python train.py --image_size=64 --targets=["finding"] --depths=[4, 4, 4, 4] --kernel_size=3 --avg_pool_shortcut=false --residual_init="none" --optimizer="soap" --beta2=0.99 --merge_dims=true --one_sided=false --magnitude_pruning=0.5 --steps=5700 --final_lr_fraction=0 --weight_decay=0.2
Rows from block 2 of a small image classifier, named by matrix and row number. Rows with one number belong to one channel. Each number is 500 + 25 x the weight over its row's rms, rounded and kept within 0 to 999. All counts start at 0. Numbers have three digits each.
After each channel's rows are labels from the 100 images, of 14976, where the channel reaches its highest value: "place" is the part of the image that holds the peak. Only what is clearly more common there than usual is listed. The data: retinal OCT scans (Kermany 2017).
# convs1: grouped (8 groups) 3x3 conv (model.blocks.2.convs.1.weight, 128x16x3x3), inputs within the group 0-15, a 3x3 kernel for each
# convs2: expand pointwise conv (model.blocks.2.convs.2.weight, 256x128x1x1, transposed), outputs 0-255

convs1.27:500500542500477500448509595478467500490500474500500500426500524500500500486500521508516531500500493500500523500488466500456500471453500485500473465453530462500546470465471454470500500487500567500500500475479577500500559500516500500500500496500500483500459500500500500500446500454500500500500500511558541500494500500464461455500500500500528500488551500528500477500517500500500500487490459484500500500498532500500500500500500500540535
convs2.27:511500471500500468500503482559500455474500500514500481523465500500500500533500500500549549500500477483532500472500500430499500500481470500507479529500482534533463522500500500450531500500500500500500578500500500516568501500500500500480500432500500500500538500537500499481526505521500473500528500472479500565500500500479472515500500477481484486538500500433500500500555571500500475527500500500500500532484521495473500500500500500500500500500500558500500500500500500566516449500523500500500500500527546500501500500487500476500482525500500533439546500500479500500500445500531431440482500506495533470479498483469417500500555563476547500481500522500500537500500500532483440447470483497500500500500500510465479475500500559500500513500500500497477500500500481500484458487529513
place: bottom right

convs1.24:501482553516500494458414435450500500500473500500500500500500533500468500500521500500500511500500500479534500500459480500500500500500521500551609500500500465500469475507481484489457500447548500500430500500499500459481459545500500524517500500500500500500500500500500500466501500500537462480465539500538500482500493500509500476500547500500500528448500487539500440500500500500500500500500511488500500546488472479500500473465476500500500
convs2.24:500500500500500500500473500530500500549500488500500464497500500500500529480519462482500484495509500509515535430513485519511500471527500500500500500500500512500500500492533500500500553444500500500471525479517540500533581511494500503500480463500500500500516500500463523500485518507500526533500563545495470500500500554517499500479500482511500487500514500500500531504500500570500500500500542582459642522519472534500489579511455500501535518500467500477500471476533500500490514500519516500500500500500500556500500500500500500492528500500500464500475500500504525520500524536500539500459530463505468491515511545519500500500523481500500517475500547561500449454500488531500520500500537500505500518500500527477500525566500470467500472456444481500500476500500500500530500500462500
place: bottom right; middle left

convs1.63:500500543500500475536476543500463500500519500517525472500547519511500500500497500500500512500500534493546525444500490500500500471500500466496464500500465551513447518500507500464486466459500500500510530512500500547519590500488500506544502465473500500488500540500540506500462458532500465483500519519500500450490500500468500500496455500521500540500473500500500500500475539548500500545557500500500530469439476500500500500500478448485544
convs2.63:518500500475500548540500500500452462500485500500557500500500517455500515500526500500594500512490509490500500500530485477489548500478500500500500523556529457549500500545500460556500500511500467502469500500500500469500507510500506510521470500525476449500500534500508500487470500500514500500555500532500561500508500465500500500500466500448500500500500500500500500500500566500502500500500500530530500486500500493500535500539510500471500500480506500500533500500442549500503500500500466530500488500500460534500518494516546442486521462518519500469505484539500500491554529572463517500481574547516550500466508500500500500500485505500481500505548490467529500500500564583527473488509539485500500500546482500500500500471538500518500500467500554552500500500500500500500463461491520
place: middle right

convs1.95:541462463448500545445500596500500531486512482440500480553500500491462562459500541520500500500513530497500500500500500500496519466500500490500500500505487500461533500500500500500449455500492511531500500500481500446534479500500500520500500500476469517500500500530454477500478489500500514474556559486500500500500510511500508469514500480459444531473527538512474499528500494441500500492508504500490472500465497507528463483496500505523500
convs2.95:504469478500500500539555500531500500492449484500464530500500532500500451500500500466564441509500490500512500500500433500500500500434482444486526500445559474486497500531499500542500528480500500555500500500470534515442500500500500500500481500523500460437479500520582451508481500500505500500500536500500530500500565500503500500500500500476500441500525536500500493500500500500473500500500458479500464500483500500474508500462500500500500500500500500500500556500500500448505508500500446500500533500508474500500500501500518500500464452477509500500534500500500500500500500500573500526500500500498500537500500534500500451552556500489465512500500500500500522500563500517510500500500491484500511460453491500500579500500556489500444500425482474500449500500500500500509500500500500
place: top centre; centre

convs1.66:487480500500500500500453548535533575500500500500500525476455491470500500500528526442513500466475500469500498536521475502500522500500500500528500500538444500478500500500479500500500500500499432500500500500500505500500519500500500473521525500500500500500500503500463477500525500500483513500471500500500500500521470481500481448547601581544406474500500500431500500498475514489462500525500519500500500500500514521500500500500500500500534
convs2.66:500500502481403469517496527500500462506500500486483500471511523499447500528529445500515500479500500500469500567507507487490478500467500511500500481488500500481500500578500500500500524474449500500448500500499460500500500487478520500510500500539479484500436500500590500537500500500481502500500537567500500500504545533500500500500459523500500500500500500487500500500500520485519500473500494500527500500559500500502500510511500547533500506500497500500500532500576465500500500499500500500563525464500500512500439467545462539503528500500500500505542500500512500500480500500453500472489499499510518500500485516537500500500508563500500534515441476500461521500469500500500490500500500500500484538500488463491500533500481520479533557500477500504453608477512500500500500484565540
place: middle right; middle left

convs1.96:481500529500487500500519500500500500500480500500533458473500500500500500500466500509530500500493500481479500533500500500500500464535475500509459514469500500500464500500512500498500517515500463452469468462583500526534474543595500456536480530541561500447506500500523500482500550500500500497512499500500490500500500500500500534607503513537500444500499469536500457500473541500476500541500500500468500500471513500500500500500518500500500
convs2.96:500497467500500493500500500547500500500500500500500440483500518528500510500500492500500496500506483500431500477500472557534500500509500471495534521500539481432475496500500500500481513550500500511500500500500543500500500500446473500536463483509500453500500489455500475500532514504458493485500500498524500500500500510500500500500531500500434500449500531500497500493500500500500465500500500501468466500500493500500500570464551530568500444500500480500500523428500482456500460509427500500533544543500500500500500525500500530459498530477482464500499500500500463500500500500500512500500500500434479502500500500586562476532500538500487495504500500500522466558496485459461512500500500496538504526523453500500427500494439485487514500492500500500549497500563500500466475500456500
place: bottom left

convs1.85:481500500500493491500549500481500500500500610500497540510500505500500541500487500492469467500535500542496483469454482500500500500537500500500500476528500521508569475559469467475486545500500500512500483533496500500500500500500487500471500500528500500500500500500500500499500505498491500465486471515500519500500500500500478500499500542455522525455513478500500448533565553500466477471500500550500594500552500482500477500449496500500500
convs2.85:477503535500500500500528560466517500450464440508500484500500554500500500500500500500500500545500500500536500551500500500500454500533500543460500500547500500482500500438500500478500500500466522453512538523500450500500509512500481500556535500500501500516468500500514500533500500500493465500510531500500525499558472500500500500525512459500500500460434500533562500492500425500500500560500513527531471472500541500532526569499500500500500439477500500536438500427446500500500500514500500502544476455492500485481534500500500457500500511500479513500452500488485500545500532500475500500500540451469500522500500500526451500532500551478500500500500500500500510500434411500500500458474500468500500500500500511513498500500500500500512476500500500500500500500490500500461500500484523
place: top centre

convs1.77:500523474471500500500525545467483493500528551511500529500536532534500500500471500500500500441483500470500500500497500500500500500470500500468480500500500500567527500470487538542500479504531582487500454500500474506500482500487472500438501500542500571500487500500500472533500587500540477500500500484500500500524442500500531542483469458500473500463503503454470500449500565478500500500484518491500500500500500500500500500500500500528500
convs2.77:485500493500557500454475551500500502500500500509477500500544500480483524514500507500500500475552499500500479483500532500520493433516542500559490500500512522510500475442500501500566500532510474522500500500482547500500457520500488475495500500561500500500500500500500500491500500500512537500500500495500500500500500500482462474500500480500525512500489500470500552446500500517511507517500443546500500500500468538520485549418518500500500500535540457500500421500500500500570513442500487500500485468481527500500519527521473475494463500485500467507500500479500500512549529500522465541500541500525500500500500510489468500535500474500500476500445475420500500568500500465500481500449500500466500473500446515466500470458500500470490450500498477512468463500500500500510507565500468
place: middle right; centre

convs1.97:490500500500486500500500500500500500500444500500473500500500527496500500478448487500474456509473500500500478484505500500500500500550450533531500500500521523452471500479500500433500500551500568500583500453500446491447500461500500500505514570500504500500500522524456500492500500500500466500536482500505500552500530500474500500554500500500500500513500565482500500500500500500537500500500500478500500492500500500542500564500566466542500
convs2.97:500510500474500471500500500451523500507469500500500500518502476469500533511514476482455500500490500500482500500500500500496516500500504500500500439523467500526418484536500500530518463564500511500500500480500465447538470500543500497552500500476538500520500543500500565500500530472500500500500500500500471464500500517500500482523500482505492500500500483499500547500500458488500500500482482483462457500497466517500534451500510500500500499484482500466461499500500500500529500500500585500541470466500500471531500540444500496482500500461500462565500500487483500577500500500500539522500501507500500500500500500500472489505500522470544500500477510500530500437500500596574467500500461500491500484500529485500500476500500500500572500500500461500500500500416478536500500500434467
place: middle left; top left

convs1.73:455500501500500500475500500500490500500500500550500481516500500553500500532500530500500500472539546500500500471500500527519500500500490514469459500500499540496500551500500467500528500500491528500447526513500517500560500500474500506500462516495491559500500500609500496504500500560550500581500504538520457500500500500500512500459500500500545500500461481507500532500432500500500549522519500500500487500523530500500466458544500500489500
convs2.73:476500488500493551500500500500430500484500500472519492500500531477523454477522500546500442500525500474500500500455500500464477500528500508502465500478500462500500529500472500484500500511448500435566459482443468470500433500500500500500500500500441500491491507500531493486500500500500500451500529503442500442500500466500553500500500548500500500466568521500500497475479454471526501500458488500527500500488500590500500491500500492500451500489500500481512500500500500502490483539490483472500500537500539500500500500500500463505500500500497457500483500500572554457500500543472449523500500500500500500441473503517500463500512518495456538500500500500517508500486476500500490457439505500550500531500500444452500500516500500495500483533500527500482500471474535505500555500500500
place: top right

convs1.22:500500472500484500463477500478524529528474500433500500500472544500437500442476500500500476500440500500485500500500500547500500514553509500517500514520448538464446500489500500500525500607545496500500500500471500459500500514517554497500525451498500529480500500500500527452500469500486500500491464500500446500500495487525550500482540500500500482527521500538500505500500520500500526500544500500481475500467519461483463500500500500500500
convs2.22:475473553500533492500477500500500488500486532490500540500500416506500500500517500500518500500500442483500423536504500500529500570511510500462526500466497500481546500500490499550484500500481467564500500500500500500500523500441531500500500500500500539469500500500460500468500500500438500508500500500500555500500500500500500549474500435500500454500500568500500500500500500502522520500443500500464500500500536500533467500500486516500500500532550532469500538459489538500482500500517489500504489500545500500500437502500471472493500446500553500500535490500500441500499500535500455551502500563500500510500483474500500490517500469506500500500456552500512548493548500500500500565516500437510519507500500509500500454500488500459500500499506493500470500500500518500500540500527434
place: top centre

convs1.99:462500495513500500516500554538519518476500500500500500500464500500547432500500490500500500500504500465487493535500544472500500500480500500500489500500511500474483511500534532464489500565493500500500500500478500500451500464500500500500500555500500473500500511500504500505500407519500500491500500500500553500500546481500500500489500546457500575567500572500500500500500513500547519500500455476500530500500500500500535544523577538500490
convs2.99:500500455472479460500500490487500500500500500500518511500469492507462505500505448531459506556470459541480500571517500439503500509478500556500500500500533500500535455500500500500500500527447482491500500458500422500473526464510522486500544491474535500500499500543500542500493533500504500528533500500520458479513500498500463462500434560500524477500448516500500500465500447536500512500500469457500500525485536511564536500558500500500500468500500500527467558500462472491500500500500488505549500457500500460543540500521500487532500515498544528526500500500500508459500500500556500468526500499461500487494500451500431540500517500483527500500500494500500484500500552482500500500438451500500500480500500500500500500539477500500483485500500500540500500500500500518500508455500480
place: middle left

convs1.103:500500498500500523500533500517544500531500500500500500488492470549534539500493527494500500487500500500500500500470480453500465515553500502548500511479500492500500500472500525500487500500479500470623567527523592521569500500500500500500490500500536500511500482500500500500491500480449500472500500514483504533500458500540525529500500437481500500500533500536500506500494500490500472518500474500488500500500465500521500459439474523530500
convs2.103:478500500490500500464462500563500461457500500468481500500458500500551474544456466515500471500503497500484516500500468459444500481500485477500530454500567500456442500500574500500500500507437484500524498552466500500521500480500452473500513477500500500500500474468500522511500500473478500500471500500521469467478500503499561475480500561469509487492501511500500500500500510500500500500500463512500458548531500464469482504532467550467500450500472454500447469500500473520476488467500500500500500532500522517496542516495500486500461529467500462480500516500544476500500500500500571500538501500500500500484480500498572532500540500500500500448516500561500500514500492500500500500442500500500500510500526522474546521469500500500474533446500500460514500500529500500500500526452495
place: middle right

convs1.94:511500462500500497500500500498500555528500492500454500500442500476558500500463500500500436500500500457470448496500500467554509459490486494500490500557500500500500470500500474552521500500500515500500464500490480490464500500483500500500497452500564498474500500500500426450545500500500500500500551555504500500500500500527500517500500498486500495500500500455500528538478498500500446500465466500497530506507500435574500500500499459500500
convs2.94:500500524489475500500491476500500500542500500500500500500500535534486475490500500447500500500500530529500474483501431526500500523500500483500500475500500500500500500490500461500500500500560469500500545500491554561500551500447470500531500504500463500503510500560472524500500471500577500492500500500532500500500500500464490541528448500500543543500433500523500522500455439468500465481500471480446500531500500500471540522460500526500500500500500540500475461457500500504500500500500500500500464466500439489469545543500500510500500440507500500500441500500443500442500500474425464500500500500452564500500500490500458469500500500500479490500500500478500482464500500533500488500500444500500552500500500500500469488532477557494465500476500500498500500466537532465485500500488509
place: centre

convs1.82:500519542547500466453500466500543500521445532500511500473420500576500500500500500500500500485500500479500507531500512500500500496500500448486468467525500500500500500419500469517506500467489475500529500527500554500500500500500500505493500456500500500500534500500487500497500500500545500500486474500516513500500508481506489480466483500522462500500544500500552500500447536546485494519500470483500525492475482500542482500463528587557500
convs2.82:471482500500500518500544500500520500467500481502480500500479413474561523552500453551500500486460481501500500500443548500500460481437446469500490474500500482491517505500542507500472500456509472442500500547500495500500453500500482566483500474500461500500477542500500500500500500498484455520500500476483500465500473462500500559527500481500492525477500484447500500500500465514463450500487500500495500485500500500435500525504500474457500500500467483533474476500500500500500500500500462470476500469500497500457500502500537500487500476540458504550500459461524500500500535500493521500441473500500500500511500538528512510491500493477500475482523500500491460500447509500500575545479525513500582500466500500500500471500507496505500500500496450446485500543500500477522500502520500
place: bottom left

convs1.102:500450520500500508500500500482501511470500518500500511500533511500500446462500466541528500500500514541540500450500506500500500500500500458500500499500500500436500500428500500500533483510500500500483500575460500500450476448500488500500476500445468512574497500500443559500440516526500561500540500500500509466500500499500500500473500531500500494500500441500500541528527500480500500500575500500500500473500500500500525510500500500500500
convs2.102:500500458500435500500466500559500467500422500553500543500537500500515500522503503500544500537508480518554500500500500474500425500431500539509494541484445493500553502452500450500487500498486561500500534500488500500500500500459485500512482500500500487500476500513500462529537460527500438518500500500500500500504528452500542455530500527500500500500434526500500500478520505557500457495500500500500470497462450500500509531450500500500500500500500500522500480585466499500500500458517500500500500500500500500500476500532519477500500550500500500500500500521500500500454484586473515500532500519497500500508500500500500500500500488500500500500500464500500500531524500471548500498500500500507463500500500494521476456461520490500457465416500471499539474537500500500500500500485500
place: bottom left

convs1.110:500564481511500500471500533521500473492500508483500457508506491500536471524424500523504500512475557500573561500538432500500500476530460500500498499518510500500500479500500499500500500493500500494500500500536500500500489500500500483500443500500500549526500523562541553500500500540551500500500500548500513464500500500500512500533500434535500496500500500520528517450538500527500500500468500532477500522522500500519485542466500474520543
convs2.110:499500500487500500500500521500500500488545500517474438480500500500496449500500472461500453463530500463500500527500500500500488497500500441487523500431500500500563521527471500500500485500500500434500474475510500484463505486500500545520458444477518500500500486512500500500521450500500500500484476500500500500438528501500512478512500476488489471500500500466458500500500474529500504490500500519472500500490500477568530475447487500463500500498500485542523500463441483500496416472466489463516490500500454500500500500500474466499482500500490500467460495528500500491500446520470524500500500500493500500500464462500487473500460500456507484457452500475545500500500476396500491500551547500500500500587511500500477505541500530477500500512466484500500500513500540522500549500454500
place: bottom left

convs1.8:500500521500500463500506500500565514516499484500450500500500456500493500466516490500449500500529488500529500506514500490461500500500500585563450500471592457500548485467500454500532538500500500500475500465524500500500500527500469500500478496454500500500485470500515513475500500463500500500477462500500500477528500500527471437535500526500500500500486550500425500500516500471500500438500510535500500458500500491500500500493500500489517
convs2.8:500500500500530500528500500532500500558500500523500500462500500500500473456500555526500500545500513534500500500550500500469500511500500465518450533500519500500500539500542500490507500475484488500500493500481537521500497500539494500514500441487467500540474500487500443500500538465445500500500500504557486500500505486500541515500500508456500525471520500500482494542542500500500500500500484513472544505569499500500500500476478500500500500484544500500574500500501522451461506563500486500500440500510480500500497541500497500500462478500500500465495548493512477500500565514530500575428540501500517424500500497500553437481527471484500500533500573500495500500500465458506500526523500489551524481498500500500472500483500531500500500515500476548500454470500513500500500500548500
place: centre; middle left

convs1.61:456487500500433500543500506519500500468515500500500500506500470559500465500500500525500500444500500524500500523551417545500461478447474547581500500500443506468500500500500476497500483500502435500551476500519500500500500511500533500500500522500500500522500500500500500500479500511500500500460500500500537500451500500488507500531493535500500478500500500500500500500500500500553518500500444500541438478500471500500500500500440500446500
convs2.61:498480553500575512541500456522500500506500424419500500474501524430554500500500525500519499500500500500471500500519500517500500540500498512534500487500534502517473479524500500500476461500491465500491500448552500548500500510500497500420524500500469500500507554500519500458505500470500500500500528482514500545500505500500500500534529500519461500500500463509500500500500500500500558500477500500500500517432526500500500500431473466545518500500497472440500500500500468500461509500500500500500500492480500500500500471539527507422500549500447517567500500500555449430500474499516500500500500500503500500500446500464500487500500500500540539500500500500547500500500500506504500500500525500500500500500500500489500500500500500484500545500468500500500500545479437500461500480566500
place: middle right; centre

convs1.17:500500500500500459500500424485500516543500457500500453540527436512456467529500473515453484531473513480500500518536500526473500552500500500500500469500546500500500499500536522456500494484487500558500531500500534547453500500463500517489499495500448500477465537515500532500500500472500520442500523500508500500500500538471500500511500500500500500486500538477500500495500500453500525454545465480533474561473500500500500554525500500518500
convs2.17:464500500466500500500500494465510500469500483459500500522464496597518478500543531500500556462558500500439545479500498513500541503449500500500489516457470500457500500522500473500493524487401500455500500477541500484500500441471500500459512467500500500467500548465500500500488500469500500500500467500480500509500524579500500483500500500500500500469500525550465524519475495511452447529518478500551452500504500507485469500500500500497504500450500468517500529500500500500500462513501500463500500500500500488500500494525495513470501545500535466500545500490471518500461500553500500500500500500584456500532500500461500481469456500500500516551500500500580484500500500500500491500500450500500473500500470497500514525520549500500500500462500500500499500500474500513514500479471500
place: bottom right; top right

convs1.37:500485484500500525522500500531451422474500500500500500500512500500500500500500465441472540464417500447479483529500546500504528500500501500500500469475467500500473500499500565575500500500472500500500500500492492485500432575500549504500500501500500500500500500500515473500500491500500496500515500557500500481541500500500540500468500500500498482516500478536500500482568500500500509500500500500500489476463480524500555577500500500500500
convs2.37:496500500532415465500489509500500515533500500500445462500486500500501482487500536448500498521534500524450500500500442471501500500500500468493500500500500500500568525500522500500500500500500500526514518500441449500446446539500530500500500500500500486472500505440500500470500500499500500500500500500500468500498562470525525574500500489500500447452500500500500522500500500500500500536544500536479460500474459500468500500500500500500500500447551500500500500520553500500500487500500499500505500500500500500500500566500500500528500501500521481500500500465522500469463500550519440485500542500500500500520500555449489462540472450500534500500500500500480500500500413500500554486539541544500497451500500465500500500455484500558471500500500500471500510520500500500500500464541561
place: middle left

convs1.71:452536500500496491500513561500479500500481472500500500500500554547500555547492547500497500500550500500468456500500479500500512500500523487500451485500500500500528500500500471518495511500500509500510500500500563598500442500500500559500514477508500500537500500500530521533502512500546500500564500500500495500500454500458500500514500451500500500500471458523500500474500471453456568518500497476509500529500508486500460488500467521500502
convs2.71:506500505494504500500480472534500439507458500451500500500500454500500500538500479500514485500487423493500485500500536500500532500487504476500500500500442500549500500500471498476500525541500473500555530453500500500482500500534500500500519570458479500492500480500522459491500554496497500475541500500524502500500525484437500529500500522484517484500500500528500500530468451452522498480466459500473467500500510500500448500503515521466529500465500517466500500538491564525500479500500500515500500500516535500455500500500533500500507500534513434487500500518534529500500588489500500500500479481500446500479500500577476501500532493457493550543562438500543500570500500461500466500500552500542511500500527500500473500500467502524500500490500500500484500483500500500462500500466500
place: top right

convs1.2:500500500500484500500474462500521559452500500500500447500500500541443500484500500500520478483500534484530523470500478500500500500529589500484500500500574500516500501500452500469500500500550500500487491498482500467540511500500543500454486500485500485567500500500500450441461500500500500500500500500500451500438500500500500500467500500442500558484491500500500481500500500500500534500421500500499500461500477500500477447500500500500503
convs2.2:500500500500510480497534521500500500510500517519500466500489500500500517500500465500531480473477447555500500548500500500556500500443481500482500461454526500516500559450487500500477511573500500500500461500539493500500500449526500500500500500500459500463500500500500500500526500500538450483500510556449500463481511490500500487500530500463500486500500509459531443451472500500500501500530489500500500509500500451549459500502500486500429500530568500500500531500502536500500475532500500486539485468500447500497489500512472450522534500500500500500500448500500500500500521500500500500500472548442446500530500534471500500486445457510513518500500527516500483517500532500500500502448404461500500500517500500488489500437530509500500500500513500546509479552491522500475500500500561
place: top centre; centre

convs1.70:492500500500580500486481465500480441500500500500500473468500500500500561500500500487500500500500576500532500495500517500484500482574557500500465500500465478500446500483500500500500468481500458500464500500500550553500471500500500500482445500500500500500548500500500500500424500500500500500499500504465500509429462467500500481500500500500500500478482500433500500500564500500500500467500531500500500500500519460500500500500445500500456
convs2.70:500500500513493490473459568500500518500500528530431500499467500498500529528500500500468459543521463448500488500528500487467490464500500471500485500500500500500501462478500500428500535500500500515477534479474500500485541470526469556501500500542482490500516500530450500489466515452500479500500487520407500454500500483500500500506500525500500552493500557500500500500451500505510451500485462489500496470479479500450500490517500500500500500458524525457437548544491500478520527447543500500500510523466500450500482500491500529462500500445500500487500477482552473469480461539547539500463479533500500565500544538500516500527500500486500500500500478556500516430483480500496454500500500500500500464500500500500514517500500500546500500500500500500500500464500500500500500500520498
place: top centre; centre

convs1.121:500500500478522500500536502500500500500482506466500500477464516500531500527455500500500500500496500500500500534501566500526473500500443500500468543468480457463494500471500515500500500500500500548500500500500500500500520500500500500500500480500550603544481416538466469500454571463486458500475500548450470500500516500500503442500497519500500500500500461500528529500477505489541505466486452500489500537491477500500500500511503500514500
convs2.121:426500500500500521500500500493500500495462466525481500482500436500500557513500535504500498492500468500508436500500537463483500500506500472555500500480500500500481542527513500500527453548500500562500500500556470500513500481507500519500503542500500483482500465515500500500500532509470500500500500544500500494500500515500500484528455494535500500500490465457547500500494500500500461500472450500500500500498542476500500465531457520494500500561500462514500437500505472530500500500500529489535500450522473500484500470503500500500500500468471500439500431529500500475500500500500512500500531500500435487545500500525500500426545546492539500497498500504538475500500563500500500500500500472504500500500500471529500500456485435534578505484500500464485541563498500500514463500502544
place: middle right; middle left

convs1.7:518528500484521528500500500536500500500460500495542508500512440500500500500522464500500526500538500500490500526544500500500500500456469541500534500528500500500500477500514500500500500487467500549505500500475500500500500486471493500558454462500546477500586500500551500500500500596549526500521500555500500500504500427500500495500493500500514500500523500500500500500500450500500500500430489500517500500500582500492500500500450500468500
convs2.7:500505533500554500505528500451507441500548500500528500453479500506500501447500479447500493494500500483517459500469569492532500500583456500481500500500500504432445505500500490500499500500500500500500587534462500500500554479462500500500504500500491500474500500439500492442428453500500455448425560500480521496473500495500500500513500519468474500500573500463500500517550500471500451515500470500500500467489500524492437448476499500500458500500509462500500484500500500500495514519500488509500513475519481500470500480500477523500500500508500500532500497500532522500519500551500465525462500485500500517500500505467458500500500530500500457521505500459500500500500500500500500481471474500500500500500464500477510459470500469500511492500484500500500500552500511465500461461500500
place: centre; middle left

convs1.116:504500500513541500500541551553500560510543500500574527500544500500531523500557520515455500458500482515548500500500500467538496500543504457500500500500534537593500539500500500500522500520500469500533500520500500500533500500521447500500509500500466452500500564508527500500500500502500500500491500545500500477442500500500500480462437500535476500500543500471474500489500500500486500500500500500518479481520500517500500491500500500468500
convs2.116:514525500500473500500500500500500491500493500500500500473541516509500511500478500500490500518500461463463500579582447500500543545553453479500500554526500500475506440500500475540500420544500500467500465458457449496456447525535500458500494511515500500475508500500475500500500483500541465500500500495535467500500500500500496556533485484500474476500500500500500500465505437489500546455500465500500500500537482500452484500471540561448482500481542500457481539522500549500457500479487482513500448498500482518550500500557471497500476500500500466500500500458493500500500508524500500500478500489500539465500500500527461544500529500500466500500453527461500500500519500500500469500500500526500500500500500484454500469500517475522546494500500500500500463500500500467500500500463490
place: top right; top centre

convs1.43:477494500500500432500523540460472470500535469500448556544485529500471498500526500466582509502500483500485500500517500500500500500500502475500500527529500500500461521500500497500500500500500503500539524488500550500519513537500500518500500500565500483508534522471500500500451500500500500487494550503470450487483500500509500500564568559535459538500495435495500500500449500500530511549494500500500536500500529500500474500523497500522500
convs2.43:500589500500500500561500500528500500500490500500500500495500428500543500500456500503467488439500500500500488500500500457452499500480465500500500500500500502513507524500500500500471473500538491500498500480490491531481500547524542474438500500500474500454500500523500500500488500499500500500576511472500500500530469500458500500473500500500500527500524538449500500500504444500437500499527500446500442480500500500545451500500518500500486500500520416470435522500500500500505500471485500500500500482483528500486500500500500500475449500474468441500478542481500500500540481486500500500500503504417479500500500500474447509500465500510500500500500500445435500533500500539448454524453500500500500524484447500501479508500474500500500453500500431500500500500462500500500518541500500
place: middle left; top left

convs1.81:500500500500500469505527451500500491486527549504500527521500548500463500512500492500500463557500500529483469500500458500500500514500500494494472500550500487500500500541557418500500500464500521560500488540482513500500500500500500498517500517501500500483554462500541500476520500500449469500500500542531500525500500527522522511500577577527500500500540473466500491511500500500467478500500500500540576487500543500525467500500500500500482
convs2.81:488500525484500547489500518465552427500528502470500500500528500470552505500500500479500457513485500468500500500453500500498500512511547528526531478529529439526500517500500500500500500538500502500500534484500500451446500500500500500472500494500486500500534500500509500500451468539502487482500505477433500479500537488505500500488489500492500472500432500500536478500500480431500463550521500455496461509500500500500539488494517524461500500535500501500469500488500475500471520524500500451537500473482500546536544446527500532448500478478500500500522500522472500489500509500500486472500531496500568500492500452500500500447500444487559500525484463500500500500500432509500500500486500543500462455521467500500500549508444521500500543541500482521500500500536500438481456500500515
place: bottom right

convs1.51:513529453500500500522500554500487500530500521500482500500465473500454500500500500491538500500500500500500480500502532500500490500500466500500460500500500500500459451481500496487500500472453511595532478476537500500562500500559487500500500500522500498500500546500500492545450556500500500500500493463500439500465541468500500500500500500512470510464500500545484500523500500471500520536489424500456500522469500464500466452500518479500459
convs2.51:500500449496535500498500523580500500461500483500500500500469519558564540500500500502500500500524500500533564500462500500500556500519500500471465500500501500500444500500500541500500471500500448500500500508559500500500500500500500500500459500500495505540480500473515513500459500500500533508492500500500500456552524463533479513500513500473500500504473500500500500500469472500500533521500500459443500483524500500477500577566553557559500500466500500437479500463466500437500510476500500518500500475500489500500500500500516500500500500562540500500465500500523500468500456500499543500486500500443454500478500500490500449558500500542533495486500500534500495458500500471474500500500500500500549515469500493476481491494441500500500500471487500545526465513569481491500500500489533
place: middle right; middle left

convs1.118:500501500500488500500500500539456465544500478518472500497521500554500500500500532500477500500500444427500500469535515500500461521490500507464500475481522518500500465516519525500512500448477500500500568484500536517500500497469467500460500500442500500545480484500500500481500495500500500500463560575516469485500500504488500500437500500500456476552500465500500500500500500500500500574451458479500500500500500500500501516548500517500445
convs2.118:520500500500500462500574500500494500521479549500449471500497500500500492447550500521500562500500500518502500500461500500469500500500500521470500505471557470500500500448500493500556500500500497500500500513500446487525470470572500500525500500500500542532435560471500500500532500500500500500500507500517484500499493500500518494500485500500500463492491495500500500500500500461500538511500495471500500490536500500449500500500500498533544573535500500566500536531489500507458500598500500460500500558468500500500466500559500534499524500500500500500500496500500465514448500533500500500527500542558531492451543500500482556500500528500530500500507519500500500500500500500500500500478500500529500522494492500500456500500588500500519455478500447468452500530500534500500500474469500
place: top right